Weights of a small sound classifier.
Model: 6.63M parameters, log mel input, arch resmlp, norm layernorm, activation gelu, patch size [16, 4], layers 12, width 256.
Training: adamw at rate 0.00091, batches of 128.
Rows from block 9 of a small sound classifier, named by matrix and row number. Rows with one number belong to one neuron. Each number is 50 + 10 x the weight over its row's rms, rounded and kept within 0 to 99. All counts start at 0.
After each neuron's rows are labels from the 100 clips, of 14976, where the neuron reaches its highest value: "responds to" is what is common among them. Only what is clearly more common there than usual is listed. The data: acted Russian speech (Dusha). In brackets: how many of the 100.
# fc1: MLP up (model.blocks.9.mlp.fc1.weight, 1024x256), inputs 0-127
# fc2: MLP down (model.blocks.9.mlp.fc2.weight, 256x1024, transposed), outputs 0-127

fc1.187:50 53 41 58 50 43 49 44 41 62 43 45 42 46 66 63 66 60 63 55 57 54 46 39 53 50 48 52 37 61 68 56 56 54 59 45 61 31 55 64 40 54 45 42 59 52 52 47 38 50 56 50 57 50 41 54 34 35 55 37 59 58 66 48 56 51 47 56 53 32 36 50 48 43 53 54 38 63 47 66 44 34 49 63 51 60 56 34 58 52 54 57 34 56 38 48 57 69 25 54 54 47 52 49 48 63 52 59 55 44 34 41 49 37 50 53 54 45 63 66 35 51 50 45 51 50 61 63
fc2.187:56 40 33 49 41 47 49 48 48 45 58 59 50 48 44 39 47 59 35 43 49 43 49 40 61 42 40 65 48 39 46 53 40 54 33 62 46 61 54 40 57 64 49 60 49 41 49 69 56 43 45 65 44 53 59 54 59 66 60 46 27 34 36 41 44 51 55 35 31 43 57 35 63 55 44 38 44 42 49 28 42 44 60 63 45 40 54 44 48 64 39 52 51 49 59 39 55 55 47 39 50 47 48 64 44 26 52 62 34 41 55 64 51 62 61 45 67 60 46 62 37 32 27 45 60 47 54 35
responds to: emotion: angry (42)

fc1.290:41 57 36 57 53 32 37 57 58 38 32 45 34 46 58 46 49 41 51 78 50 38 49 46 41 52 42 62 48 45 38 50 59 61 59 52 68 47 48 57 66 51 47 51 37 47 53 59 58 34 53 56 50 50 67 44 49 53 35 51 51 63 34 67 64 60 46 28 45 61 69 45 57 45 31 54 49 50 58 46 45 51 51 70 43 45 43 60 53 46 40 50 30 27 49 40 17 21 46 63 51 63 52 38 46 67 52 51 38 39 35 38 47 49 45 41 39 53 54 59 42 43 55 47 55 68 51 48
fc2.290:53 40 45 40 50 43 55 30 45 58 60 63 39 50 51 52 53 43 51 43 51 55 40 36 69 35 56 61 57 36 45 63 40 73 28 58 46 41 62 45 41 63 57 68 31 51 45 65 59 61 43 55 61 47 70 47 62 61 53 49 49 49 49 46 26 53 55 37 48 44 45 53 60 51 57 37 48 52 29 35 51 47 61 54 64 33 49 31 52 53 67 39 49 44 40 46 47 57 36 36 46 28 37 55 45 33 70 63 49 34 59 54 59 57 56 40 61 47 61 60 39 36 58 61 53 52 48 31
responds to: emotion: angry (38)

fc1.433:66 66 37 54 41 50 54 58 43 62 50 81 50 56 41 51 65 41 50 53 44 42 40 44 52 48 65 57 53 60 57 54 59 54 53 30 41 44 48 56 41 55 32 46 46 39 59 51 55 46 61 66 53 44 55 49 44 47 60 47 58 56 58 58 48 58 56 38 59 48 34 59 47 59 38 48 39 70 42 44 42 36 64 62 54 33 60 41 46 65 32 44 49 60 56 54 63 43 34 48 62 49 48 56 51 35 52 56 40 34 56 63 48 35 45 40 45 45 58 55 59 34 39 64 62 56 68 46
fc2.433:46 34 30 56 41 48 55 50 56 36 32 48 52 31 36 45 47 58 36 67 53 51 57 44 52 50 53 61 47 46 47 46 32 54 33 72 78 52 49 42 57 66 58 51 54 52 51 60 63 35 41 61 42 56 54 70 71 70 50 49 41 34 36 52 57 54 67 48 36 48 62 25 76 50 36 33 44 37 46 42 41 59 47 54 35 47 59 51 48 62 42 58 60 52 46 55 46 52 50 53 45 68 45 51 41 34 58 46 47 47 52 52 50 64 47 48 60 54 42 51 37 29 38 57 54 48 49 51
responds to: emotion: angry (61)

fc1.98:48 47 41 37 46 46 48 56 61 38 33 50 58 52 61 52 43 46 49 73 60 45 67 51 42 62 64 55 46 56 39 41 72 50 59 49 61 41 57 62 54 39 32 25 50 47 47 43 55 47 58 51 55 53 41 55 55 38 34 74 62 37 45 60 73 56 42 59 35 45 56 48 51 48 50 49 52 39 52 26 44 46 60 68 44 70 44 47 49 47 48 42 58 35 53 57 53 73 49 53 56 50 55 53 39 45 43 64 48 49 48 52 47 43 51 43 56 55 66 53 59 51 52 40 29 42 63 42
fc2.98:66 42 47 58 56 44 73 51 72 51 46 60 50 50 36 60 63 51 45 49 54 40 27 32 49 49 67 63 55 44 56 64 35 57 47 48 52 51 45 45 45 52 62 52 56 49 38 46 63 46 31 61 56 54 63 35 45 62 46 39 53 58 48 46 53 44 59 45 38 47 45 40 52 37 32 44 55 51 37 46 56 61 44 44 67 48 40 49 55 54 51 46 62 62 52 45 60 25 38 49 62 47 33 35 38 33 56 61 55 38 48 56 51 61 62 49 56 47 36 44 35 49 49 69 38 65 41 58
responds to: emotion: angry (40)

fc1.515:51 45 33 61 37 48 44 64 77 41 27 46 58 57 59 52 49 43 57 70 65 45 49 68 43 56 46 33 49 56 40 37 61 47 46 50 55 46 40 54 51 48 48 31 59 53 36 58 47 55 55 43 45 46 44 50 56 63 43 50 61 57 51 33 60 55 40 62 59 58 56 62 50 59 48 60 58 57 46 47 44 44 46 50 51 67 59 50 69 64 41 52 41 43 43 41 46 44 66 56 31 48 62 50 39 53 46 33 49 55 45 55 44 44 51 55 51 34 59 30 52 66 62 67 45 68 53 63
fc2.515:52 35 44 30 65 53 45 34 33 65 44 51 59 44 51 46 35 28 55 42 58 46 65 39 55 51 67 56 58 39 52 53 56 62 53 48 64 36 66 53 53 38 68 49 32 55 42 46 63 56 57 54 40 35 42 50 68 67 33 65 67 45 41 44 36 65 59 44 41 55 31 41 47 64 72 52 42 48 38 54 43 48 48 42 45 44 46 36 52 26 49 53 41 40 37 57 43 69 48 66 37 46 68 62 40 42 70 53 41 38 64 45 53 51 55 61 53 31 64 52 43 45 49 45 56 38 38 53
responds to: emotion: angry (38)

fc1.665:67 53 49 53 34 40 50 53 46 61 57 52 61 52 30 38 47 61 42 44 62 38 47 51 46 47 45 57 46 30 57 49 62 42 42 48 45 57 55 46 45 55 25 62 35 49 34 61 59 45 47 54 55 38 44 40 57 60 46 37 41 29 34 29 42 45 50 34 64 47 57 58 39 52 42 52 60 47 58 48 46 34 54 44 68 56 43 49 31 70 56 65 34 55 40 20 47 45 28 57 33 67 53 61 45 29 48 51 60 50 64 69 57 53 42 74 50 56 55 48 39 34 48 56 35 58 58 62
fc2.665:57 52 37 50 48 48 50 42 43 49 46 62 26 38 43 51 41 53 39 35 54 44 62 37 67 33 55 59 50 39 41 59 47 67 30 59 67 47 51 42 44 77 52 80 34 49 44 57 55 62 42 61 46 47 54 55 59 52 52 50 41 45 46 52 45 45 63 36 32 37 63 32 64 39 42 40 31 57 44 39 39 59 68 71 41 37 56 41 74 59 43 33 48 46 48 56 41 59 36 42 42 48 33 56 41 42 61 60 43 38 53 56 56 63 44 48 57 55 54 62 44 40 56 55 46 53 62 35
responds to: emotion: angry (63)

fc1.9:46 53 41 45 43 49 38 63 55 47 50 60 61 52 30 59 57 53 43 51 64 70 44 38 35 65 61 39 43 55 39 49 69 55 61 51 53 56 47 71 56 45 52 64 39 54 33 48 46 51 55 45 59 45 43 55 49 31 61 48 41 56 45 35 46 54 40 46 66 41 22 69 65 60 46 55 47 58 40 40 53 33 56 49 50 50 44 53 40 60 45 46 55 45 56 48 40 63 53 64 48 35 55 50 67 42 57 53 49 36 49 46 64 31 21 44 42 67 53 64 37 60 50 40 37 55 37 53
fc2.9:46 47 60 53 56 59 54 66 59 47 64 41 65 50 55 56 60 53 60 48 46 45 42 60 47 46 50 30 54 56 64 47 44 47 57 52 34 60 38 42 47 45 51 48 58 52 51 37 47 54 50 35 60 55 55 59 33 46 49 36 50 64 63 71 50 42 28 62 61 55 47 43 37 49 50 37 52 41 48 55 64 69 43 46 50 63 63 51 58 55 46 43 57 65 45 46 61 46 58 41 73 39 59 35 54 78 33 36 65 52 43 42 34 55 64 45 35 52 44 50 58 67 62 68 41 59 59 60
responds to: emotion: positive (38)

fc1.441:44 49 33 59 35 39 65 48 43 64 52 62 51 52 49 42 40 51 44 59 48 58 38 49 65 53 39 44 45 66 55 50 66 43 27 50 50 43 42 51 51 61 43 50 33 49 34 58 56 60 46 48 52 36 47 48 32 44 54 51 45 44 38 44 54 56 47 61 44 56 40 53 59 59 55 69 43 63 55 37 50 43 62 54 43 57 81 39 45 29 44 37 51 52 64 64 37 51 69 61 43 61 51 58 60 44 65 60 53 41 43 32 26 24 46 33 53 50 69 72 41 55 39 44 58 48 38 58
fc2.441:51 49 72 49 56 44 62 55 57 49 67 37 58 67 59 51 57 45 47 43 46 50 49 57 51 33 58 46 56 31 77 59 45 48 62 40 38 48 52 48 46 40 55 46 47 47 37 46 51 60 47 41 52 44 69 56 40 52 73 43 58 68 51 48 47 53 35 58 49 55 50 39 36 59 53 39 64 27 51 52 63 45 36 43 53 52 49 52 44 60 62 49 52 64 55 41 55 40 53 46 48 46 69 39 52 47 44 44 49 62 58 51 50 65 59 39 37 50 51 48 50 53 55 64 40 59 49 58
responds to: emotion: positive (48)

fc1.294:48 41 45 37 51 51 50 55 51 37 38 55 44 62 57 39 32 28 56 54 36 55 57 56 47 32 61 54 30 37 56 66 67 50 48 43 50 48 72 67 52 36 59 45 46 65 49 39 34 59 34 45 37 66 40 50 33 53 47 60 54 61 32 61 48 60 44 51 51 60 52 57 59 47 47 58 37 38 29 52 60 55 55 68 51 32 46 37 65 58 49 43 39 62 45 51 73 62 47 50 52 44 53 62 74 44 47 42 48 57 48 45 37 44 51 60 54 54 78 46 52 48 66 44 59 36 49 50
fc2.294:49 43 33 39 52 65 53 31 48 63 60 61 55 55 50 55 47 33 51 52 62 41 44 36 43 56 52 56 53 31 58 48 21 65 51 52 49 42 56 51 49 49 59 73 31 48 49 63 59 52 47 53 52 42 57 63 71 69 58 52 53 45 39 39 26 52 41 28 49 48 45 45 67 54 61 50 64 55 41 45 40 49 53 59 56 36 49 40 49 53 57 57 49 39 49 63 47 44 37 42 45 43 49 45 45 42 67 53 49 35 51 45 60 62 54 54 60 50 50 52 41 48 43 69 55 48 37 40
responds to: emotion: angry (39)

fc1.210:56 57 52 21 31 54 54 54 42 53 42 42 42 56 46 47 47 45 75 60 43 57 55 44 64 57 47 44 52 34 49 54 54 40 50 58 56 35 42 74 26 39 53 59 45 58 50 42 59 52 54 51 60 29 47 53 63 59 45 52 49 55 46 44 67 47 41 41 50 51 56 70 59 61 58 52 50 51 56 54 42 39 68 60 24 55 66 35 49 48 33 66 31 37 40 53 39 56 43 59 56 53 49 82 63 50 54 47 68 44 67 37 52 42 34 57 53 47 56 57 54 51 51 45 61 52 49 56
fc2.210:56 58 38 54 44 44 61 49 52 39 55 50 45 67 40 49 55 71 30 61 55 50 41 52 53 58 47 55 40 54 54 51 42 41 38 50 56 59 27 57 45 47 38 41 62 49 36 60 50 33 33 55 72 63 56 46 40 51 55 35 36 52 29 46 61 40 63 52 63 47 73 46 62 36 33 55 63 46 61 43 49 60 61 54 44 57 54 59 33 59 41 49 66 58 59 52 53 37 47 46 57 58 35 50 46 53 44 47 52 45 35 58 49 30 39 55 55 62 35 43 34 44 40 58 42 61 57 48
responds to: emotion: positive (44)

fc1.232:43 57 44 40 46 45 45 67 56 35 32 44 61 54 60 40 33 27 38 59 60 63 54 67 60 55 59 47 60 49 39 43 75 48 35 56 65 43 58 48 49 31 46 48 45 57 40 56 33 37 58 33 51 47 45 47 49 44 34 67 51 55 58 55 54 65 48 31 58 62 51 38 41 36 48 58 50 66 50 24 42 51 54 64 35 61 49 47 54 26 46 56 54 28 43 58 38 72 50 44 51 50 46 53 46 49 59 46 39 65 55 41 54 44 54 53 45 41 69 45 48 65 54 51 31 46 64 49
fc2.232:54 29 51 42 61 63 63 32 49 65 60 45 51 45 58 52 46 41 38 28 47 45 49 43 54 43 67 59 52 17 54 69 39 62 62 40 50 40 61 39 54 57 62 67 39 59 43 66 68 58 47 44 38 38 42 70 58 63 47 57 57 46 38 55 44 52 47 47 52 40 50 32 44 62 53 50 45 47 43 57 51 48 56 48 58 36 49 41 42 47 66 67 46 44 49 63 51 52 51 61 24 51 65 54 54 33 61 53 35 39 59 48 55 63 45 44 43 36 51 51 37 40 53 53 56 44 49 45
responds to: emotion: angry (41)

fc1.743:50 52 61 39 64 50 82 57 52 65 56 54 52 53 50 58 61 64 47 49 38 40 39 45 61 38 42 50 45 50 49 59 41 34 36 32 39 67 61 66 48 29 44 49 31 44 64 48 61 55 39 49 48 25 45 31 48 49 20 48 61 54 30 67 57 62 49 47 58 57 31 51 58 49 43 58 55 44 58 67 37 46 47 48 49 61 51 64 53 47 49 36 59 48 59 43 51 38 53 40 48 77 59 61 53 58 41 61 43 63 64 47 49 49 28 78 60 49 67 55 54 81 39 54 58 50 56 61
fc2.743:50 52 63 55 56 52 55 59 63 47 30 40 67 54 48 68 64 41 60 57 54 55 32 64 46 64 58 38 50 42 36 59 56 46 74 40 58 42 48 56 42 41 61 38 55 55 41 41 54 46 45 44 62 56 44 59 58 53 46 43 59 55 60 50 55 62 56 64 64 58 63 59 55 49 47 53 66 72 43 64 40 44 43 40 50 61 59 48 43 51 46 68 34 59 43 44 62 51 54 64 38 55 57 44 44 55 36 37 55 73 47 40 60 36 42 59 42 49 39 24 53 54 51 55 45 48 41 60
responds to: emotion: positive (46)

fc1.275:29 66 43 25 54 44 42 59 56 32 48 51 63 63 65 37 38 35 59 52 54 45 47 42 61 33 46 58 47 45 50 34 52 58 58 44 47 63 69 58 52 38 49 53 44 49 48 48 45 54 55 60 59 48 61 50 40 55 66 52 45 55 54 57 51 50 38 56 49 57 48 55 44 64 50 65 52 70 59 46 58 40 46 54 50 70 65 37 41 66 48 45 50 59 55 40 61 41 77 50 60 50 70 57 48 61 55 43 41 51 30 37 58 46 55 43 45 67 48 49 52 63 37 56 41 50 56 36
fc2.275:45 54 46 56 45 64 33 49 37 57 53 46 32 35 62 44 29 51 46 44 41 57 85 59 53 36 44 40 46 67 47 49 66 44 42 58 51 46 41 50 58 68 47 67 46 51 30 66 43 70 63 40 48 48 26 55 43 28 52 55 40 36 57 49 59 40 58 48 49 47 38 42 33 55 37 33 35 58 58 46 59 65 62 52 41 47 43 41 62 47 31 37 63 47 49 58 25 66 58 57 41 43 42 55 61 40 49 44 49 53 61 64 36 48 45 48 39 46 58 55 56 35 59 47 55 45 57 45
responds to: emotion: neutral (83)

fc1.143:38 56 65 54 40 50 42 47 30 61 53 50 53 42 56 61 45 61 77 48 40 56 34 39 54 47 58 59 42 47 56 34 44 42 41 38 41 35 59 61 55 44 34 51 54 49 43 48 55 58 44 42 63 30 53 57 48 42 51 66 70 62 32 50 58 49 55 73 59 66 39 48 56 47 52 41 53 50 48 64 34 28 53 54 62 45 33 49 41 55 39 69 51 45 55 48 44 53 53 31 38 42 46 58 56 46 41 53 66 37 44 47 64 56 50 70 60 65 58 55 45 56 49 51 54 41 50 38
fc2.143:59 50 39 35 53 62 51 38 39 50 49 61 55 37 54 44 41 40 45 50 59 43 59 35 33 42 60 65 63 34 49 54 57 58 57 52 64 38 71 43 52 48 69 53 41 48 64 62 64 34 65 63 28 45 30 63 65 67 40 56 56 34 40 57 31 63 52 39 26 46 39 40 40 48 59 47 35 46 40 46 48 43 46 53 48 38 50 49 54 48 60 43 43 50 57 58 46 55 44 52 45 58 59 53 38 51 64 61 35 45 68 61 52 65 58 59 56 38 52 52 58 38 57 48 60 30 42 44
responds to: emotion: sad (56)

fc1.440:61 53 61 44 50 52 71 46 51 55 39 28 40 37 59 47 41 63 49 56 48 58 64 46 54 45 48 55 51 54 47 53 48 49 45 42 69 50 45 48 50 58 29 58 57 53 69 46 30 39 46 49 23 46 50 50 43 38 19 50 45 52 39 42 51 41 49 40 43 39 69 51 57 54 51 69 64 49 57 48 47 54 31 53 42 39 26 63 64 47 41 42 53 49 53 46 41 40 65 46 57 65 58 45 57 53 49 52 49 56 54 82 47 59 43 55 63 52 43 42 48 36 59 69 49 62 71 52
fc2.440:38 67 55 57 36 63 49 53 47 39 64 49 46 58 52 32 42 66 51 59 49 50 59 60 41 51 30 38 47 54 49 36 43 33 41 60 24 59 52 67 60 57 38 49 54 37 35 53 40 65 58 52 56 54 50 54 40 47 79 52 29 52 58 42 57 51 52 54 55 60 56 47 58 50 45 45 46 43 61 44 43 43 53 62 45 43 54 53 46 66 47 50 49 53 61 41 50 57 59 44 59 40 39 49 70 59 41 50 65 42 42 47 50 45 54 50 59 62 51 66 60 61 34 42 53 49 61 29
responds to: emotion: neutral (64)

fc1.297:46 51 47 51 59 53 44 53 53 40 32 46 58 60 47 47 47 53 54 45 51 50 57 61 51 50 45 53 57 50 63 57 58 57 44 61 57 48 59 71 57 43 66 37 29 35 41 50 54 42 57 73 39 34 44 52 56 49 44 69 50 42 42 50 61 37 58 37 36 50 49 49 40 62 59 45 55 76 56 50 53 49 69 59 21 65 54 56 52 51 32 72 56 59 46 49 49 48 49 47 44 55 50 57 49 43 54 48 34 36 35 50 36 27 34 55 31 59 61 47 53 39 45 45 48 48 38 62
fc2.297:46 46 47 50 35 28 45 51 42 35 51 49 59 52 40 36 35 65 41 67 70 50 60 47 59 49 40 52 38 58 55 38 50 49 28 67 56 63 32 50 64 51 39 37 56 39 44 57 44 32 53 58 56 54 78 29 53 42 60 49 37 38 47 40 52 45 54 46 55 45 73 63 70 34 41 62 45 47 54 48 41 50 64 64 37 53 48 64 40 56 41 46 49 54 53 50 32 47 57 34 60 60 35 60 44 54 48 57 60 43 34 62 48 33 41 50 48 64 56 55 50 35 39 34 54 62 45 36
responds to: emotion: positive (38)

fc1.579:56 61 64 48 45 45 48 59 39 41 38 42 38 50 61 48 30 58 68 61 57 59 41 63 49 56 54 56 52 56 52 58 54 38 35 55 54 44 48 59 56 31 55 54 52 37 53 41 45 59 51 64 53 51 59 51 56 65 44 61 70 47 67 47 62 48 39 68 44 33 55 50 54 67 51 72 56 55 51 50 51 74 64 58 38 60 56 54 32 48 51 61 35 49 55 51 56 68 49 59 49 35 62 50 71 44 54 43 59 51 43 42 55 47 44 44 65 58 55 54 47 68 53 43 42 58 47 41
fc2.579:51 43 50 57 45 19 59 61 65 47 60 53 41 69 43 41 52 64 48 38 62 49 43 56 59 44 42 61 42 41 72 44 33 58 29 50 40 58 42 39 53 54 43 60 58 40 34 61 51 51 45 48 53 58 84 22 51 53 52 46 45 48 63 29 45 55 42 43 52 44 56 40 64 39 35 51 56 51 59 48 44 57 65 63 52 51 61 53 61 67 59 44 59 54 59 29 55 32 51 36 59 49 38 48 49 38 45 48 64 47 54 43 48 51 60 54 47 55 42 55 44 44 45 50 48 82 47 40
responds to: emotion: angry (43)

fc1.92:58 64 38 46 42 45 57 71 34 53 49 61 44 61 44 36 47 62 53 52 44 56 53 60 57 50 73 44 47 33 54 58 75 42 34 63 58 37 52 52 28 28 45 53 28 40 39 47 46 41 47 36 39 59 36 33 56 58 57 54 61 65 45 37 50 67 52 44 62 39 60 61 52 43 47 34 40 51 50 60 37 58 58 58 41 58 60 51 49 56 36 42 47 56 48 33 56 46 49 54 38 53 59 41 51 47 52 43 39 56 37 50 61 31 48 39 48 58 68 64 44 38 39 54 48 46 61 47
fc2.92:62 43 37 37 47 09 53 44 37 60 56 53 44 61 53 49 57 52 49 51 56 48 55 43 78 42 56 57 54 56 62 61 47 60 13 52 55 45 47 50 41 51 61 47 35 57 30 58 59 36 40 63 63 39 88 32 50 52 61 50 55 45 55 36 46 55 55 45 57 41 56 58 58 34 46 36 55 62 34 66 44 36 61 48 69 34 47 43 61 56 65 40 53 46 41 40 52 40 33 43 39 53 36 52 42 57 63 57 55 36 50 59 43 62 35 49 60 46 57 60 33 43 51 57 51 62 38 51
responds to: emotion: angry (42)

fc1.412:46 54 32 59 50 50 46 70 52 52 46 60 60 61 50 35 57 41 43 56 49 50 57 64 48 38 61 42 24 48 48 35 48 43 63 43 59 61 40 55 53 43 30 55 49 34 50 53 52 49 55 54 50 38 41 62 47 57 63 51 53 44 45 48 60 45 37 56 64 35 65 41 61 57 43 60 48 73 54 56 33 58 54 48 39 58 64 58 46 46 44 56 51 46 33 63 53 52 53 66 58 65 52 60 58 34 57 54 44 46 53 62 75 52 37 41 55 63 57 45 38 52 39 42 42 66 50 50
fc2.412:57 25 67 48 63 66 65 52 64 59 51 38 55 50 49 65 64 38 53 49 41 44 36 55 40 63 59 43 66 42 52 58 43 38 66 36 48 49 45 44 30 50 61 39 56 69 52 38 62 46 41 41 58 52 49 51 43 55 45 42 66 61 57 60 50 62 48 65 52 60 47 56 41 40 52 52 56 45 48 64 54 50 32 35 61 60 50 49 37 49 64 55 49 54 43 57 68 35 49 44 43 61 61 27 53 51 43 42 58 63 60 52 45 52 57 57 35 37 38 33 45 61 55 54 40 48 56 66
responds to: emotion: positive (39)

fc1.417:48 44 64 42 63 43 43 52 32 56 41 49 57 51 54 64 62 32 45 61 51 43 34 42 47 46 59 61 55 27 48 37 46 24 58 19 50 49 60 58 41 43 56 27 23 57 53 37 60 53 54 47 32 34 53 43 44 56 54 61 44 53 51 55 57 55 50 53 57 56 39 59 49 49 59 54 43 57 62 61 49 45 48 40 45 52 39 43 38 70 48 64 46 41 48 53 52 34 57 29 45 29 70 47 57 56 52 56 35 34 46 37 51 46 52 45 52 54 50 58 63 63 36 62 53 64 60 69
fc2.417:46 58 50 51 41 46 49 50 48 52 44 37 40 42 50 44 38 48 58 57 57 58 67 61 57 68 40 32 47 57 32 50 78 50 29 63 58 47 50 62 47 52 51 69 52 52 43 50 45 66 54 38 45 50 43 57 55 34 37 57 52 42 47 40 61 45 46 60 65 60 26 53 46 69 53 51 49 58 50 52 60 54 54 47 55 58 46 36 52 45 34 43 50 55 54 43 46 77 53 66 35 60 56 70 60 37 50 41 41 68 56 51 45 28 36 68 42 42 56 49 57 54 60 49 51 36 53 54
responds to: emotion: sad (72)

fc1.576:43 41 53 53 48 62 69 49 36 55 46 56 58 67 57 60 47 61 52 72 51 83 57 45 50 48 52 44 26 57 48 45 70 59 53 48 44 51 35 41 42 43 40 50 39 55 58 56 56 49 43 46 52 32 44 50 39 31 51 49 65 33 53 56 52 53 33 62 48 40 35 58 56 33 43 58 30 68 35 64 48 51 50 47 50 62 63 49 46 53 38 46 55 47 55 59 37 60 50 46 38 49 54 37 39 46 53 48 46 61 42 47 56 43 24 40 53 38 58 36 45 59 51 47 60 69 61 50
fc2.576:39 53 39 52 32 43 28 48 40 45 47 49 39 38 65 34 36 58 50 43 46 56 66 58 47 42 31 45 54 59 45 36 55 48 30 69 50 54 56 57 57 78 42 61 49 47 43 66 45 63 58 53 45 55 45 56 54 41 51 50 32 37 59 65 55 45 52 40 39 42 54 42 49 63 46 46 44 64 59 46 59 49 66 53 35 55 38 47 66 55 55 50 52 44 53 57 37 58 52 48 49 33 39 66 55 41 49 54 52 46 53 52 47 62 47 43 46 61 58 63 53 27 48 43 60 47 52 40
responds to: emotion: neutral (64)

fc1.99:54 39 38 50 57 54 54 49 28 54 44 50 66 43 51 57 47 68 45 59 46 56 70 43 40 47 46 42 30 57 33 69 45 64 63 47 52 45 37 54 58 52 47 63 48 35 56 69 44 55 68 60 44 52 45 61 59 58 61 51 34 38 51 42 42 57 50 66 60 49 52 42 54 47 65 59 41 47 57 61 55 52 54 44 34 56 48 57 54 63 44 54 39 43 65 58 42 72 53 61 54 53 49 78 61 55 46 70 56 64 59 37 57 54 27 56 55 56 60 63 65 65 58 42 59 35 76 50
fc2.99:53 48 63 49 55 60 59 61 67 46 51 34 60 63 39 59 57 47 50 51 45 44 40 58 52 56 56 41 52 47 47 47 50 35 57 34 43 54 40 56 46 33 51 41 61 64 49 33 56 35 43 39 49 59 57 59 48 57 51 41 63 65 52 40 57 61 46 68 64 60 56 53 57 50 46 51 70 54 49 65 47 47 33 38 49 61 55 55 42 47 51 58 43 62 52 36 64 42 62 50 41 64 56 35 51 65 40 30 54 71 45 48 44 46 47 73 39 43 35 24 50 66 43 59 53 56 45 67
responds to: emotion: positive (44)

fc1.429:44 54 46 49 64 52 58 59 42 61 52 63 56 47 52 58 45 60 62 59 62 54 40 56 56 47 38 50 42 42 35 47 54 51 53 47 44 72 53 34 56 48 51 72 56 29 39 44 41 58 50 61 49 39 57 48 41 29 20 52 54 48 44 38 44 46 48 40 45 44 42 50 53 34 50 60 38 47 60 35 59 48 51 75 32 47 44 69 58 55 56 48 47 53 36 36 35 52 50 46 52 41 57 56 49 60 56 59 46 47 51 54 42 45 50 63 50 38 59 49 44 63 58 55 38 58 57 45
fc2.429:60 35 45 39 56 55 64 31 50 68 32 52 47 50 41 53 57 28 47 44 35 34 39 49 48 42 64 57 55 35 59 63 30 51 46 42 52 33 63 43 43 53 71 59 35 64 50 58 69 38 42 50 48 33 43 56 60 70 49 55 70 48 40 55 50 56 65 46 53 46 46 41 53 50 55 40 49 46 34 56 45 48 43 39 63 40 45 32 40 44 63 67 46 39 30 66 61 42 42 55 35 54 43 51 57 27 68 47 46 49 62 53 69 59 49 65 45 37 54 52 28 46 45 65 56 47 51 54
responds to: emotion: angry (54)

fc1.634:48 52 61 50 56 53 63 62 44 51 44 61 54 48 58 66 35 42 48 41 62 69 42 50 46 44 52 47 60 46 33 38 57 38 55 54 64 70 34 48 47 32 67 49 38 48 40 57 50 36 59 47 38 41 51 42 72 58 47 60 45 51 58 40 53 42 35 33 54 46 49 39 40 54 56 57 43 74 35 57 50 52 72 47 32 43 59 51 57 41 37 45 43 33 50 56 42 55 45 58 43 39 57 47 38 73 51 44 40 46 56 57 48 31 50 56 41 39 71 53 46 39 61 32 54 48 57 50
fc2.634:38 50 61 43 55 55 47 33 33 63 53 39 49 47 63 35 30 39 62 47 47 54 67 55 59 48 55 38 60 47 52 51 64 47 46 55 48 38 68 47 50 56 57 50 38 61 59 53 48 52 59 44 25 30 43 53 54 46 42 63 55 47 48 58 56 56 42 62 50 64 47 55 44 65 61 51 61 46 48 43 58 40 47 43 48 56 31 42 45 40 57 60 36 37 48 61 51 62 57 65 35 42 60 63 72 45 63 44 35 56 56 48 65 48 48 46 46 40 67 70 54 44 45 49 66 39 56 44
responds to: emotion: sad (70)

fc1.760:65 61 55 50 50 57 50 42 52 59 57 53 66 73 67 47 51 43 69 61 57 58 49 45 72 50 50 47 73 51 49 51 45 45 40 41 56 42 50 46 36 31 50 48 45 59 52 63 65 42 50 55 43 57 42 36 52 48 48 46 63 42 51 50 52 48 57 63 53 48 65 47 40 53 60 54 59 66 47 40 45 52 43 39 54 66 63 43 39 36 44 25 50 60 49 45 67 48 55 46 33 57 50 44 41 49 38 41 49 55 40 64 55 42 48 52 50 45 46 42 38 43 64 63 58 54 46 34
fc2.760:59 52 41 50 45 36 68 49 66 58 41 56 58 55 44 59 72 55 34 44 36 23 33 50 45 50 51 55 46 33 65 70 19 46 67 33 42 49 49 49 39 51 56 55 52 39 36 50 69 59 31 50 77 52 57 49 54 64 50 43 50 52 36 52 57 53 60 52 60 43 54 54 68 36 38 36 51 29 46 55 35 47 52 51 54 37 63 47 44 59 57 77 50 41 39 51 64 45 31 38 56 54 40 37 51 52 42 55 68 41 56 62 66 60 53 58 56 54 41 45 47 53 44 59 29 51 53 48
responds to: emotion: positive (39)